A small contrastive audio-text model, trained from scratch.
Model: 7.98M parameters, encoder arch jasper, encoder norm batchnorm, encoder activation silu, encoder widths [128, 160, 192], text encoder width 256, text encoder layers 7, text encoder norm layernorm, text encoder activation gelu.
Training: muon at rate 0.015, 5600 steps, batches of 128.
Data: 39062 training examples, 18.4 epochs.
Rows from block 4 of the text encoder of a small contrastive audio-text model, named by matrix and row number. Rows with one number belong to one neuron. Each number is 500 + 25 x the weight over its row's rms, rounded and kept within 0 to 999. All counts start at 0. Numbers have three digits each.
After each neuron's rows are labels from the 100 texts, of 14976, where the neuron reaches its highest value: "fires on" is the input token at the peak. Only what is clearly more common there than usual is listed. The data: synthesized solo parts of chorales (CocoChorales).
# fc1: MLP up (text_encoder.blocks.4.mlp.fc1.weight, 512x256), inputs 0-127
# fc2: MLP down (text_encoder.blocks.4.mlp.fc2.weight, 256x512, transposed), outputs 0-127

fc1.259:511510474522481515497474504519542520495490449464518513480522521518485520475503477469465503521480506551492517507495505487517470462480515531500461466523450511510498454535505445486500532533540492518496501484486502546507466489511446530464535467509525469502488491510493457471509515547504481493529480493470521560482488467471515544507479505520513518479429519521494473507518505510484498468506
fc2.259:531511505496536498490534505532508544516458531522538524484495551491466503455502522503495468517556456540510488522540494510511506509533502501507452495516497489477503523499522418512503487513506479481498481461473541485519497516505490485479501493475487480529465463525512469506484469505534502470475536513506487406465484517471510505450494559543492531486472492506489478537478509475481483492557
fires on: "f"

fc1.499:526465497486537504478494535543449497516476499479503493508516522541488496516497537460476527505496447478511514510492510520548514464480524519510536493498491476509502442494444539473520498505541493508468489494515511501522514508509532505478519520495503489515525487515463489493497474506530512468534507489486495517486518507507455446558505505510487501498474506460515472475542486532504519530515
fc2.499:480499503508517492516523512499556535516484462481510531476522527493477488525545473513506475505529453445500536507512497493489523563549480505540473479495522489522504505504478507495513520482531486459483458490492522500511479503547502535506483503486537541505469498509476508476494459481543526554509507474493462458529460466462500507472464521471511504529451447502485455458505461474451497478563
fires on: "a4"; "a3"

fc1.458:498504505480508555481525492512468554460532546498480486518483515470475494467508508394495492497523492590502517488464509483513470490513532490493541511511504480496510508529475495499480509529531523445505494470490498509421462517523445516434583529543506519523483482504489463492508502517488537504523528500494512482481505526499502493438487511479535491515487502493504515521457504505506474547499
fc2.458:507450527453509508469493494475440529509513490491505484517463488496477508555513477432501549469485470524531544490526502497510495517535531512509547496499503486477508475521533475445524482522531512499493493506515467543479485513506534511478557502525520492508443535470486492518558529485466496498465557492505493471491506481521534500472486496518512503498509483467468483479475500545503525514507
fires on: "f5"

fc1.229:500484483509519541535502494499485508503504512527495505544502489510480534520505523534477459476469556547513515508437497526486511511504543481524508503516522471539504461484518482469463508497528484527487460479490476526495491495489517506496513534497524481523511523467483508474502489517485558490441495490486512505487494509497464500542514478465480465500518550553483463490506557505482517482476
fc2.229:495476517505480460513498488532494522515509487518474494486530486448486513477487515472527471515450478492455498499522500502485533464512480503499485487489530526534513519546525487499506486454525504477522504534433487524494534489550505498484521487448522509492500509514528516455527449472475486471535518476495488491524496507523472512518516492489477494492523528469472483502463496455480483521464
fires on: "f4"; "f5"

fc1.443:457499544514482491504541564510502506510496468498546555503496504517492498482524467539514529495493529472474514557485489546499497553514502449519435526496459499505476572493463532500470545515508517471508491494449486494421525493487469459459526483508524521460482537508482492488496476532505480475504532538468520472514494499517491485484468511533470477450476522505515514528520519507547506482440
fc2.443:486523461530477469478531505477567522520483432454504539503472512511482458501510489524477458525498508449511511503521522499484525515506474472497458465496537492555529474485508483550492489519517511500492528509502473479471495549560505485499528503517513528492501511486457493506485509494476525496538533473524472477489520509452487528496513487523484502466476510479506482523516477508544491465465
fires on: "d4"

fc1.186:523494497498507448520501521517461522518486516513531514502485506464488537496504529504469512477533476439513483498502456533505483476501489530499499517536522446523485480467464452530477518512549495489535469482424573458463520506504501500506478482494487504505552514478526501507551526496506479519526504528464483487519498519478517471496478532475482518482525521505536475470528488530505509486522
fc2.186:483474541493466444472486513463503533506500513521534487481484535496485498528523459503464507488508422502535485499496496512501486554475501508497502514472535491497536529484524489473492505506485468532541476472485480497513500495485500515458484500496526502489485449490481509500488474476507514504463497505509506477482493485527509563445476530523445519487502498512569506489568535483499497510518
fires on: "g3"; "g4"

fc1.419:496532476498541516503514517456512519460502494489512512535506491486488487480497528474502504469499583555498484483450490518502514475476503498527495492487434508495491480474486495503483466485497494538518529475521493453472530487504507502502519543500505459502479526497499483506506489487542489468464476522540494488468509556524473488506522527500503467484516478463498488533497484500492503490513
fc2.419:499461517490480478506525516481501474557491542482478476484551543471526536486494498495491476537484531506498484520481513489516479529481491511477471544519494490491468449483538534498495518480544467534504489475501517481507594437481533523437493490519497502498502516538464513520468509519532508489507479486454521502555511481463498429507502531513502505491486487505469494501485469544496478493450
fires on: "c"

fc1.271:474486452515467510530514502490490503509494538499509552478472468510485472477514484545520521474510481531544526505495510502503505522489518478485489474543481521470472516510473574513489534490510461527464538500477549502473462499510524498531486542513491468447471529463492539477502496457477507539516519494491539488498502496449548518521476452470540492467502554482504517475479495493530492477470
fc2.271:510478493525492550516482496520514491529504497498497489496505502491519507507513526521539452495468464553486484456532483470496490487509478476509462482529499520496491492522518504503475507503503536456496495501528509515501505472484501486514534525454482523471471445503500491469498480501477521553514495482490496462497510512480565463491490518499521460456545508459469523531484522527508509488457
fires on: "d4"

fc1.4:494531484460470529493475513510504560489466492485495487536495494526456497462491515498527524499547465480461497529455475510488463519531507536481475509534574468522484511464541489507496528501490516494493479453475524522462504481473470503474495511552510502508470471515488453521470482456516489536516498540505519484509505503480517511472476545484477500488521509471511489505521525486517505537493
fc2.4:496488489471562463525516493480493497500447463503500498495507498470456512513513509481537492506527495498447508511503481529493522531504514509523516476500463486516514542562481511465505467512498500512493487475490487476508523499496459503461514487533491491510483494548484536507489485519488515486530524473532462500506532529506517562475546483475510501483523479497484458487464495511444486512469
fires on: "a"

fc1.12:477499467500540477494525526479513486504504525519533471465472504548498476504501469544477513500489525508556559490510541471501490522520496502502485521490487518484475514475509577502500520496520507466456529516467499461477532498472514502489477521478499482509510485486520442498512533498471483525519466506510496541481550468487489520535464461496521498504515537523529493532522484472530530511481
fc2.12:454468522495481502476507474466528500522460519494477537491498490522487459541486501482527494463495523547504478523522481474522510484489511498463508451520515510448480459522502473474515485527493508474500497502481500499490507545506455523527466512534508518472486495542513504493530520489486482492475458498458501496487498517466573491512487522512483487501491516480485568506523511503509519489476
fires on: "g3"; "g4"

fc1.243:559451483494487480490582473498493536495497468489528470497486525491495541489506504471477526503507505475535530460507480527488489480516465510510486506500451467458527486437491476501511462494509452477491525505530489502419490517472542490466509525538490495527500516505485484546498471493496483525493491473519488491561514510513443510509502503515504493529513510476497517501495450489542487520497
fc2.243:541482492467486521479467495498513468554503471501488503485482524484493492452465496460499454507529507514484513509503488491493505501516496499487516496505550495450514494477514488523501484497487492510480504457531490508497475503558530479459479494527459483525492546516483501515469488500526513501484537528478516498492445564549515428518510508460513463468504508476540457441498511466510486471485
fires on: "f5"; "f4"

fc1.269:506538506514495523505480494475476466479475555493448515496501516523477487516503512451498548506482467491514520505447509487526496506468509493507482465504539514510447514508481507508499472500494484468502458450494497514447471507527546497491508516543503554493483476491482460507496514529511559528513462525524542529467517496530535471482494511509485496501563500518501488478542524496484513513448
fc2.269:499436539446521497465492457543493508427478506489490507476517475452508468459489498467516471488522504559457484518498480453505506512509515516497527502488520529509469486485501472539485496517490510516471495493519563490513531496498497467499513475520501476493523525488493542484501508478496488493517512509538500478542505507501508482487522483527559514503545506487488479537471475540515508525468
fires on: "f4"; "f5"

fc1.422:496479506513503492541495517496576497471526519524528478554518525497460498534524480502512490481517484478518514535497494452539478495499517491494512484516564501490504481509505463530487519492493475466529531481434509551504473479506512512492495479494493511531476483497546573479504490499508489535483457491498463512490520476488443526484503484468514509519541518508497514488485503460456500505478
fc2.422:496461477489461467495462496567503479492507510492446511539496467510509540508513536517476477513482477542505466461454546501488519484515506452516490520503539469514518501477466577478478498514555480502501455464504498545503422550538473500483509503492485535497512500486510496491484527501500541485493499482454497502453509497456446495486497500531524497487508464537506525517531483483481484511504
fires on: "d4"

fc1.118:526530540516473551511535528516453479515507535512549480532466523516501460494480443553461517546507493497535535517533465500459488521502499484526483495529538459464507557471525506527487527499516495470495540519512517445472521511498491519487504537522535464493468475493501485469517498488491521483564477505497478496528503476503407483502518519448497496509508526476489492465427532496516515482550
fc2.118:509506504503527519576531522507497467525496515537527478512489494518504484502474435500558508501476461479477554494537536503465506490529480498488480503515527558478497531482511468506475531517508541522501532533485518437498519509514499484474497500493512517454524465502486441451483491519478524485507537487498469488490522458524467511490491476488468491494513498459457531496483524524526500516521
fires on: "g3"

fc1.194:470460516476477512489462500500473495492494525499527495511490504489492493501547489472520531512503499485517550529505519516508484489474515545513536496530488459448509459446475498523499524465523492529503506455450509414492469561506495484450461502492504522530494496511547467500569554458504498527484513522501509520513509529517444495482450500504480480483507514552533549447524502504514523512481
fc2.194:540503493483500427508487489478540489545507493462534496477542545475501508526512489489466486531474481508521494515450489485535506509535464532500497526487485492448496481501527496496480521509539469499518516508501498503498527484475497543484539487511471517461506525468460493487477482524507506473486498515512522538549478489449559508458462484492456532495499508535513532508491524541537506525535
fires on: "c"

fc1.286:516491487497512552515442531467487498489524518490485525535511477495489503502512532462529507545511492460498555494498525464479473513524547512499505514514441528449475528482512433495486520478550503472510515478476469505499521510530476513496513534524518479486484485509486520495502498489483532459489477513470512508536451516518420498506504519521503512473524519492504475502479518494499506506492
fc2.286:555478490496562558518522523492526512528492453489494510526523480491567516482509462517445487492508471520499492488494496498502488543561449484492477514504541529488495530517508492516495484493522530462508493491558495512495483483529480552514450469514498547514485549492496525506477512424518450488494509488504496528527486492505455498482477507513533518518505493487464511488482492451480507516518
fires on: "c"

fc1.134:482503499516480495538523456499512493498513462501526496517540496477469515524446483464506508529524497474477488588473505464540499478519496514513510509476532513499469461463497502547493552460532519498479504517532488480528515502503488494537464515491469481507503532528479500507530501481507543494535478491460502494486494482440503521469445498456498492538503555500505521476539470466497465499489
fc2.134:514509448476457476499509539484471502477522491506497441499503547499500513520491577499514453505488512562465507495437511510534511513505508467502479498486505501494457484497475521493490479499526534495507516483491519470484500473536532456483546488427488505496478542505493508534537504529543496475520476500476491477508519459527515486483515520453492488508494496471490460508504458464540491499512
fires on: "a"

fc1.327:519499487548503489527528494498494505490503472496532473460500519488449515542442475522519541497508542526517528493477500526499500489476437487491500468503475522506481543480508511499497511482544487512511497464512496498460474494500485524513477519518512505510459487490532509449505486541485513497552531506463465539479496496505474548502448502504522448553515505478494478442527544515491541495481
fc2.327:497484497466505520524489491527486463476466497484523452514501487489516491551495515485516500503527518480486518496474551477547496467528526478539521480521500511470498454504541481506462532505498498511452482502542500481479511469505484488525508492510494473458532530470498474514514507569493517483503555508480502453518499457504483460442488547483561515493525479489536536457518456485518514507503
fires on: "a"

fc1.34:485510458477522505494512480466497469456487516508521525495543538464495442457510477511498513489470530512504511512482486513515509467486519477494506509505508523506454482488476492529515462513507510455477514499498511478532516494481512470517469504515480503485515541514493506477517480481485509469541468522512482441474509493454418466495515496543525472518523526469504512488496460482525529510546
fc2.34:529516527530502498508496490483486488488517486506478478514492512501489470462488512580445501506469581490470502530476466487513501479469470508503522481506496519495514447490519505521470515517532507490513453477512475501526531485515481480516515475481487543497466528488492461495511509476486521465502523493509474458493488479531475557495509522488537496530488481442561514483518501507503476508576
fires on: "a"; "e5"; "e4"

fc1.83:468488501509509498487512527483534496416511470498504487500519444457468515498503471471527471485533544504523483508557473492504470469518495516533515471482527510502536505501496513498483538504536476533500519447495487506472434513521484497520439495457518509504503521505538476503554485537476491510498484509526503491485487481523489506433497482466508499474542484501484539546485535483503485496508
fc2.83:485507529528495475531466470467518500487484508463507499507508517531492475492508500551526469496525537496531481500496523465510499476495489484482494519508488506552488510516476522502484497501512479511477490528533497548530529458453529511529483507508518524490464511505518518524536517518479506468495509500500474482537536498511448477495494553548534510531531492499460478536520438478500503554465
fires on: "d4"; "d"; "e3"

fc1.177:505579459490505498502509495505453478496501502514503497471482517477469464491528497508482475539478490515504508495523477512520523494507552494496512495481461536506467542485485467494517544466516497528505488486487502472474518474507555471506518489508529488461495488498505532506523465506538493497527495523467494517554497532525522518502497486499533499503539479504502460477505522500471500472479
fc2.177:529537517472492570523504498503539513495499525516493479502474508473481557496502533482463475501529526519498516484539534469503515538494472512494483474477516475452492529498495481524495528503506476482483477490493537512502530446495486509497489508469534478524485487547529453497463500531488466472490505519503522479445483503462484471501473466529454498461470524487540511479495504548494503487486
fires on: "f"

fc1.338:434445460506497532500547542487498496526496530533519494493486509523491482514488477457529502483451497522541514524476509495504497513493537480516504498534458517504483507516468513500458525492520501503498522516513516497474523477518482483520472517491526519525513472487506555508506523516486526508488474494508467518505520472457466534473489497468517523491521503506475498530455473465520502508526
fc2.338:489480525496495463494516506533487476509512521544498525487481489535507452474510492460522496502469488545533520500493447496459491512521490531514538525475514502534514483540483526473506479472506485512488498509524478560504465485523515515520521499461483497565460459481484496506504488498506495474544507513485513511508505465463485518527505507470475498515493514475484528520490467496481469485524
fires on: "f5"; "f4"

fc1.256:506474486501487501580487463488531528470544512511491491508520507511472511490533476499473492507498489513505541583504496497524498541472492483527510533492556491439488501496513476499476517440520504466530518519502491504496485498504477474540546499527516473511518511472528526478471513508479496538512451504511505476550476513455542493510476531492510474481491524524495483467495508472519483516475
fc2.256:460526457486509472510468504498455510475510518496481503526474477484473517523497516505517492492473496484521492498472518478463488554532534479531495480485553523466524483464535477472507501499500488492480507502555471491448466496550490515498535491530518522474478487474470521493505475523479512440550503496467506508508523546519498483514518517541512490453437497460531460540545517544480529507474
fires on: "a"; "e5"; "e4"

fc1.390:525534524491522533501555482483450525471526544507436478510499493498473485487493469385499498481508509534502506530449496500512484477489548504497512471512487501501501512492480534506497483521553515470512499496503496469467478529515504499471550524525505525505485473506480525490510517523510506463483513495494493509503525497488543515453495499499510484480526517487512485511463493483517485549500
fc2.390:500469504482466512512505500442534548452492495497493518532480490485482479480495446434510535486501494510481555573516489450486505493511526519500490499528560504481493471526529519493499448537523517486512490515558515565504476470562518519495543515510481512529478505497502542514508518497495510507502508497532507451491489515521532490471474482478525497482529499471513521525465479480514512565487
fires on: "f5"; "f4"

fc1.404:537457494488504473503484501506517543510541565499481515506502483483519504499517480424509526476506483489489526431466497460519475489506467487484494542527502510509528451484504500476505515540463501509481504455469457512483450503545523492498473508475495530521485514488504489521490507510516509483529460519475470534535524520492461534511494533500493501505540512497477485464481477482529479481516
fc2.404:514506512543456494508492446472501480527511509499498497506508489533483507460517476521480511491445499485513512535468487460519491466535504514485541486539540496497514500513522534487497497495473469538466480517486495486469517433509494474494534487519483479526509523497510530482507481517534502539494530479500511481532479498471465449470518510493501509484459515461464527510510489473520519536493
fires on: "f5"; "f4"

fc1.508:495481520467528528534530490528490532481504476489526493513507510502487479473531483500485530474515512507536501461541524506482465479519513531496470505512479493551512526525488484484497529559506532474484472506490502519541522530477506526508508500553509489489500493505517494496517453582509482473504477494498522489484532479507456512499514535451457485465535479476490491482479498557444507503497
fc2.508:469489489529509499511482462509485565487496528443492505458465471499499515477501535506497510531492472517536469489524444502467507555554521547490489446479519541537487478534523512494538541522480508538481513544518523537496535503512518498433477443531499460485486506480484500494536525547520518490519508511489478538499471514500502534481492518489487530509483544498479500525483547461527528488525
fires on: "f"

fc1.378:516514498449516566486542513497491463484496496505501555525505517494467505514490513468522465515454504550495471490470457515488501485473570481490520504513507547520498476486501531460477498518487543515539505464545480485523492506452481484490566510553465529512508499512503552534514539514487495531508480477523520434522530504497420524485517552493509493513493517504523482481508520454491501479449
fc2.378:491549502483489509473503500505524431500535526490495515506543455527502465509480443523461508492519500545501476535501501526505488476517516539505552446501522512488516471472452511478496524496505518466458549509530501506547496510477469518505500509530535474504500502467497519457509494549488533526502520502524504543493512506527477474545494508505495481529499487444500499499488472486499495521517
fires on: "f4"; "f5"

fc1.100:524482499472505529500482492515482524505503531478515505531495472497496480497480483486514523526498492500533530515475511501479469528538512503516468479548509521454497502504489517488474491484508536530494514505473492445521497511500536505495495514522521531510517470492471472500492500496476503504507522482545511474509508516467561486507494522520455503533506541462521478487487478510497495516496
fc2.100:490513517486520519515494507501454475519485494493498492491532432492527459522488473503510482492497504506497475515487533466482489542512469496488501501519530460475488489510500479533471514514472489507468498527497491473521493512473478520513475502500497488539485502471507476514513493499488460519514545524499503527454493523478512530544480468526487508511494497447497509525497452538522494457534
fires on: "f4"; "f5"

fc1.42:522490501473537552537517513513462523499446491474530509531496495512508522484493496524476491524490490516515499510513536499490472488472475512520493478511505460506511482471461470487508548505466508546481500517487506475510584543445491478476515495498494469447526506505467464486493521503503487472572483480530488450525517495497516552493486490439505491533514529497455517503539501499505517514501
fc2.42:454520509478450510483565450521483529508515478515523470472504511481484469523498495460527478528504526480488508478474539506524532474504474456472487546539497509521495504547549502548507529513495501505510501516531500479445498514493481519516472473505462552481489452505491533513470548473469519512489489504510495547488505455511491483467464488501523483517482493498512508481525474484476498473515
fires on: "a"

fc1.386:555486556496463495532538478495522492500481515510504557432507469541510518519488487503483493496460514466484500511475506507501442486469479533512509528526583563519502516479496523510494466482547478450496524520476462461495502466513468533476496514506509536495509493500551532504507502521517527523512461489474491430482474507532515542492486480480483513456510517503463511452496459480515490483516
fc2.386:494506458518455497530488480478524483553508538530472532476490496489515515470484501493506499537476508493514520488476515509465447501482518516538467539490549503513487529490502509504506495473517494500483496538448493476543480518541478453528478503552535549528490494519529505475517516533506495489517495468494525476498457547514500553467476515494491512501553514472501533467483491532510474512471
fires on: "e4"

fc1.438:477480526476506496506560531505502508497473478517511486523452482514475480499454552507515549491499544532473494512499487522511513496469534455488522530500537506489482503462534446533496541540526484470506486492490517502504514494483551497500507461502471483483485533496507491517476485498485434570514493486528482475480547468498521520500462503482505490476454511537475499494501533488515507507469
fc2.438:512468524476497504507487558487533490517505500516489482499482494470525465555482462482530500529487480520483562481521487512504512528508498511423493486472464528490517496466557506528529515562482494545534489480480525448508487513518537478517488495472456502497479518518492482500483482510520495504492523509490464500490492486492538509490486494503459499507457543466536523470488513515496486522537
fires on: "g3"; "g4"

fc1.326:482451502481522518527536513494529531475511474516464484504505499497485519506489510513458561451500503504472518539498473493519501509492514509529513504517561500548511467526509492495510543510516438517483512478497491479469504512505527541515482532520493507509511536507490516496510519533506468563478487480482504536502468477497452474515475477498508516478555487527488515469514533561505499511524
fc2.326:484486528468517518511490509505515515543507467534447506449478459501483482526471538543499491498493476499456508465520521526465536517531519514482502500521560540501505479532499478498501473432490529481472488551502483460481476489492492498505494542519506564483547473504505475491498454468503515499491487467521485558518462524538471491480517517513445514528526503453471493520494484512530478504513
fires on: "c"; "f4"; "d3"

fc1.382:524496492473548473543438518488483510510475465497481486480483467522515503478505526519433489533509461497475526439508510491478492517498541519456501478517466517515465493469455470524484476516538503519527526498477518502460535502519515520498514501516491533521508487473499495503481534525523468476534461504478524454476499509479501558480524551491480483435492522487511473471541508487500508500513
fc2.382:504450487489504499522551521547519466512464491527498503505500511475536526497528471484511549505497466511536512490518512500514523481518511482524517483505484522523511528535511522490473508516483460449502502544544481544538480544490421490514478476533508514471497516502515484463478497452489490475519502457487512496489540512503491425544550504463518513462504510469463456506500488492479506516510
fires on: "5"; "3"

fc1.296:529476443516535502492552535514495496477555524483536508498485556471469508486492531469515524468490480476505487470459505520502483537518519533515511507517515483474488466483491504462509495522539477513517503490499530485482516439461526500534533470470471422498512502518505524493502513472461479497561486489482500522478477530450540484490503506500532525495534499475536491498497430527527517533504
fc2.296:495496448512448513509524460517489505490487518495498490463474524494547521554519467501471503493486512492504538475471531497528503549500501512503528525512515491462518475528494511512484530501536469522532505496478512524515515489478490481476554462526533498457520555487508519486519509482495470502485484517484489521484437513534480499506489520475483520494477528529499492517496487508474467479533
fires on: "f"; "c4"; "c5"

fc1.330:499477495480503521503516500530494507470496508502467486506519490512500527483567542540498519499500567548454538539448457511497492491537542497505518482470509515524494466508510493507476543489519453526509478505507533513483491514492552473492472517499518454506473507494473520489486545472507493528488488476503522484501456479533466481544502514524536508497521513534480467466493497497479501494477
fc2.330:481481473483489480544460508483540469498491451521488533510493454463472482496482560457539456513510514517432471480547470496518518491538518512510508483525495532525507481526539463525507503482484525469494470511451534525496473479523485492516457521477484495520529503496490504524490465473530477494561497468475504516556480496505466468523507544478512525495510499508489495482523497521459496506541
fires on: "c"; "a"; "d"

fc1.142:549515449462485480515522485466501504454515448482524489516560493474483505510488526534514489561459529486500565470480511465505484481489517509489488492507556486524508484478477438509488504478514503457503528522479473521462492483471508537504467505487494502508472479499447485515483495518501470529523448505535503420532462478471478523519508433466513520458462526515515474513484544513494509478499
fc2.142:509493491503489481502519470458536515476472469461487514487527496520495517502465524548476515535462552488512534453525537471481513496495498451497509501521523516526497515515495432506501487485528518465515535469494484526458517515509480498486492520521486525494468457534479481508522528544463471506508469463523475450506492520491478501474477492475501495494482524479499496538532510473509508512508
fires on: "e4"; "e5"

fc1.456:493514480465487531494526489467529493558502489505490523507517493555481523499530477482530528500487455483508493520465508479524536502524509533495501521459460526503520479509514495482455517499523507527523504495525478431533497497521564497505497492497550542501519524500472525502520509468512478508541511487514509479542506508488485488484479526455443508511540528480470493477514453501492490531478
fc2.456:523532545537496525450494494508534522489488507506485488511541491530495504506493474496510430554482484490547491481509509492513533475512548477514485507456493491524463488517512490504497488502497463481524476503515500483445505485467469568476492542456482488535451451539466457490459510483519513499453498517497498519484502516485487484511480537484500491503482474485530534519528463490499497510503
fires on: "a4"; "a3"

fc1.182:514520427431538482490548462463487531505508479506537500514539521485500462485524541518505503479519504471500492489489459497507490519488574515536514512598468539490514507508457515532488508484525477511491522517470507464458503502452478518528505492479487485527475501505461522506501459472479492499479514505518480510473465462487495506511483465502494514483480490518464487532513460535537515513528
fc2.182:488495500484515481493459482518504508512517474552493500489534534511518508539514546536519496480530491535509475467536480477493499523522539500511511496483497468539540576509460486499506475486509510493511526487543522514520491442469487482496474516434487498503475499545510474507497472453486485497491526498473500526462481505486500450465473511531478489498535506493485466516502474493491502478520
fires on: "e4"; "e5"; "f5"

fc1.336:444526451516494519467530480486488505447493495483504502556463504475447510515490523509486524493497491532507514543494487495481512506502569499520486478490571519507533467489481516478450550499521509498503512506489507516488533491463546497497510494480513510502504521504489473507493498534488477428483476493530484493486519499524418496477505535461490499493539535506496481512538474519474488534477
fc2.336:477468513510477484531529523537487460512482526502510472509491450524526455499476503532491492483505449505514514517487510485471522503494487492480499474473533473505538527493468491550476490448473490473486504521489494506518491526498529505506532476486514514556489490522476489495518483516491472454501497480490477504518555474515436502507522515508495532532523493470488460537487449483508486509496
fires on: "f5"; "f4"

fc1.473:478496494509461476511488479488495510484530513493528541529493469507483473534525516484501446522511518472484527555458506503493496505502514508505439475514475506476488503450469559531500544483507512521483490506458477482457487516504428505482516511507511497513537477501506522512517517504493504507483458505469514501492513519518473431540490487545480492468512512527497561519488522481504501563461
fc2.473:479493522551501504472508469500508488499483491497570522462505492488448498495474484506510535502508515517493469531512496512495539502503485496504504492473449508492435492501493483576485518505493465495465481457519518478547504503513536515508533534480475505516520490470492514469507518426475538501507558457510508473553509496487490482458529501497489473490488503501479540561500481458489484548464
fires on: "d4"

fc1.459:476478480487498469545486513503478528488465504470499459505512496468459497566482519534541568477515499509476473550500494500513509483494495516494517478534512508509472508508463498503472516502542537499496486473554498461519461518486502519506504481524536479483455523481488488500504504503507510529522507520450504496491512518491491496510473486520486479501465549450431489455512532482514494504544
fc2.459:482469501461502470502480515470495533512469472530512441546535525446516510517495478516516512509491535579495482478547463498535496492492496479484536562505501537513507488501510474542480462483520501469509489468479499498537498489516531537548512554478490481480528468492497513506564501505525524519498489498509479466495487492508505495491493496438502491481526518476520535467519458480503494536494
fires on: "a"

fc1.202:524493519479521509542504459492478507532504532511457552499542500501487520539510478528480544483468539457498549486482529488509521491465523554506545564517510506489482492499487517510487496476501511514469487502508513458484509517521508490489489514537507479513489517485449540510515505534463511505511451490516493517496477529469584527545478510557503505462515510517498505483456466497514479456426
fc2.202:500498489522455462504517532491539523454485498522476524533507498510500482550536485512513482498494501485520531493515470482513491483506536474487516511499524520494481472521458486422513487500516488464503538468559472481464452456478479492491450503491477503478489550508476539515529478491464483482507513502482529545477465519487533491528481515518470511497504504522509491489538474492521498517503
fires on: "e4"; "e5"

fc1.254:507428490487498521511473504501459515507503487504495475491498518510503514475544478483442522484484483519508515526516502501543535482486520494488519485534530476508485462459556483515515545523507515545499481465460438453508513521468495510475518488492472496514494477493533520493451525524502500477529508524535529464493512514522443532539474474522539499476485512474520577522507491467495513516487
fc2.254:517518523474515506515452535483437546458489562537451488518470502547505478505484508486511513488471511505522542510501489531467518499471506527505518522492473537513484525515527490471475497481523502497451466516517518497461479480468457532506557494502532528483530519524530514444510497472434483453520505499473510513481512507515526475516481506490512469496499476497503520537485520500500497486474
fires on: "c"

fc1.176:484474497490489493514489479527508538477512469500455479545502494525483511477507532494484493477480517502472500514465502464536453507518477508534453547518487468494494490487484486488485546483521482531510484475504485524499532538509526507467457520517485490483522488500482478471526500544477522495501467507536493477496469473500498483501509497500523535496473505472540489465484482514533509454514
fc2.176:489521500537498473479495471544522517501469495538470499484495514504526510461489469498492502496446588537491525500484484468521463474479523512495503520508490538499467509501497490512514487521505544480477483514418486487534471515473525478476511466474521499518467470473498519507504493525475505512528512503508491472501467528503478502497513521508508474498467504490479470517533450503517464516518
fires on: "c"

fc1.308:492512493479507517531566521531482481426504509517527453544478516493517476499529518496500519496518510459471538491535457514497511481501467469500530475515526480523497466462502453501462513499499502481467493486498476530466545462512536472502530469488529499535470513470530560486565502422497500505498497502513483462431463454536533479490464540480511518466553486494506538510505477491516467494461
fc2.308:500429536471508539477501505478496485521474485492469501483462509482503494549499592500534548528505470500494508477516496510512484481503457514487507502513499519535517475526533503509506488487513478457479526499486506514504453504473479516494508492545519497518550497471531484488494437465517498455498494487483463519544492459481453508526517517408554546475504476514485458487499493488545485496500
fires on: "f"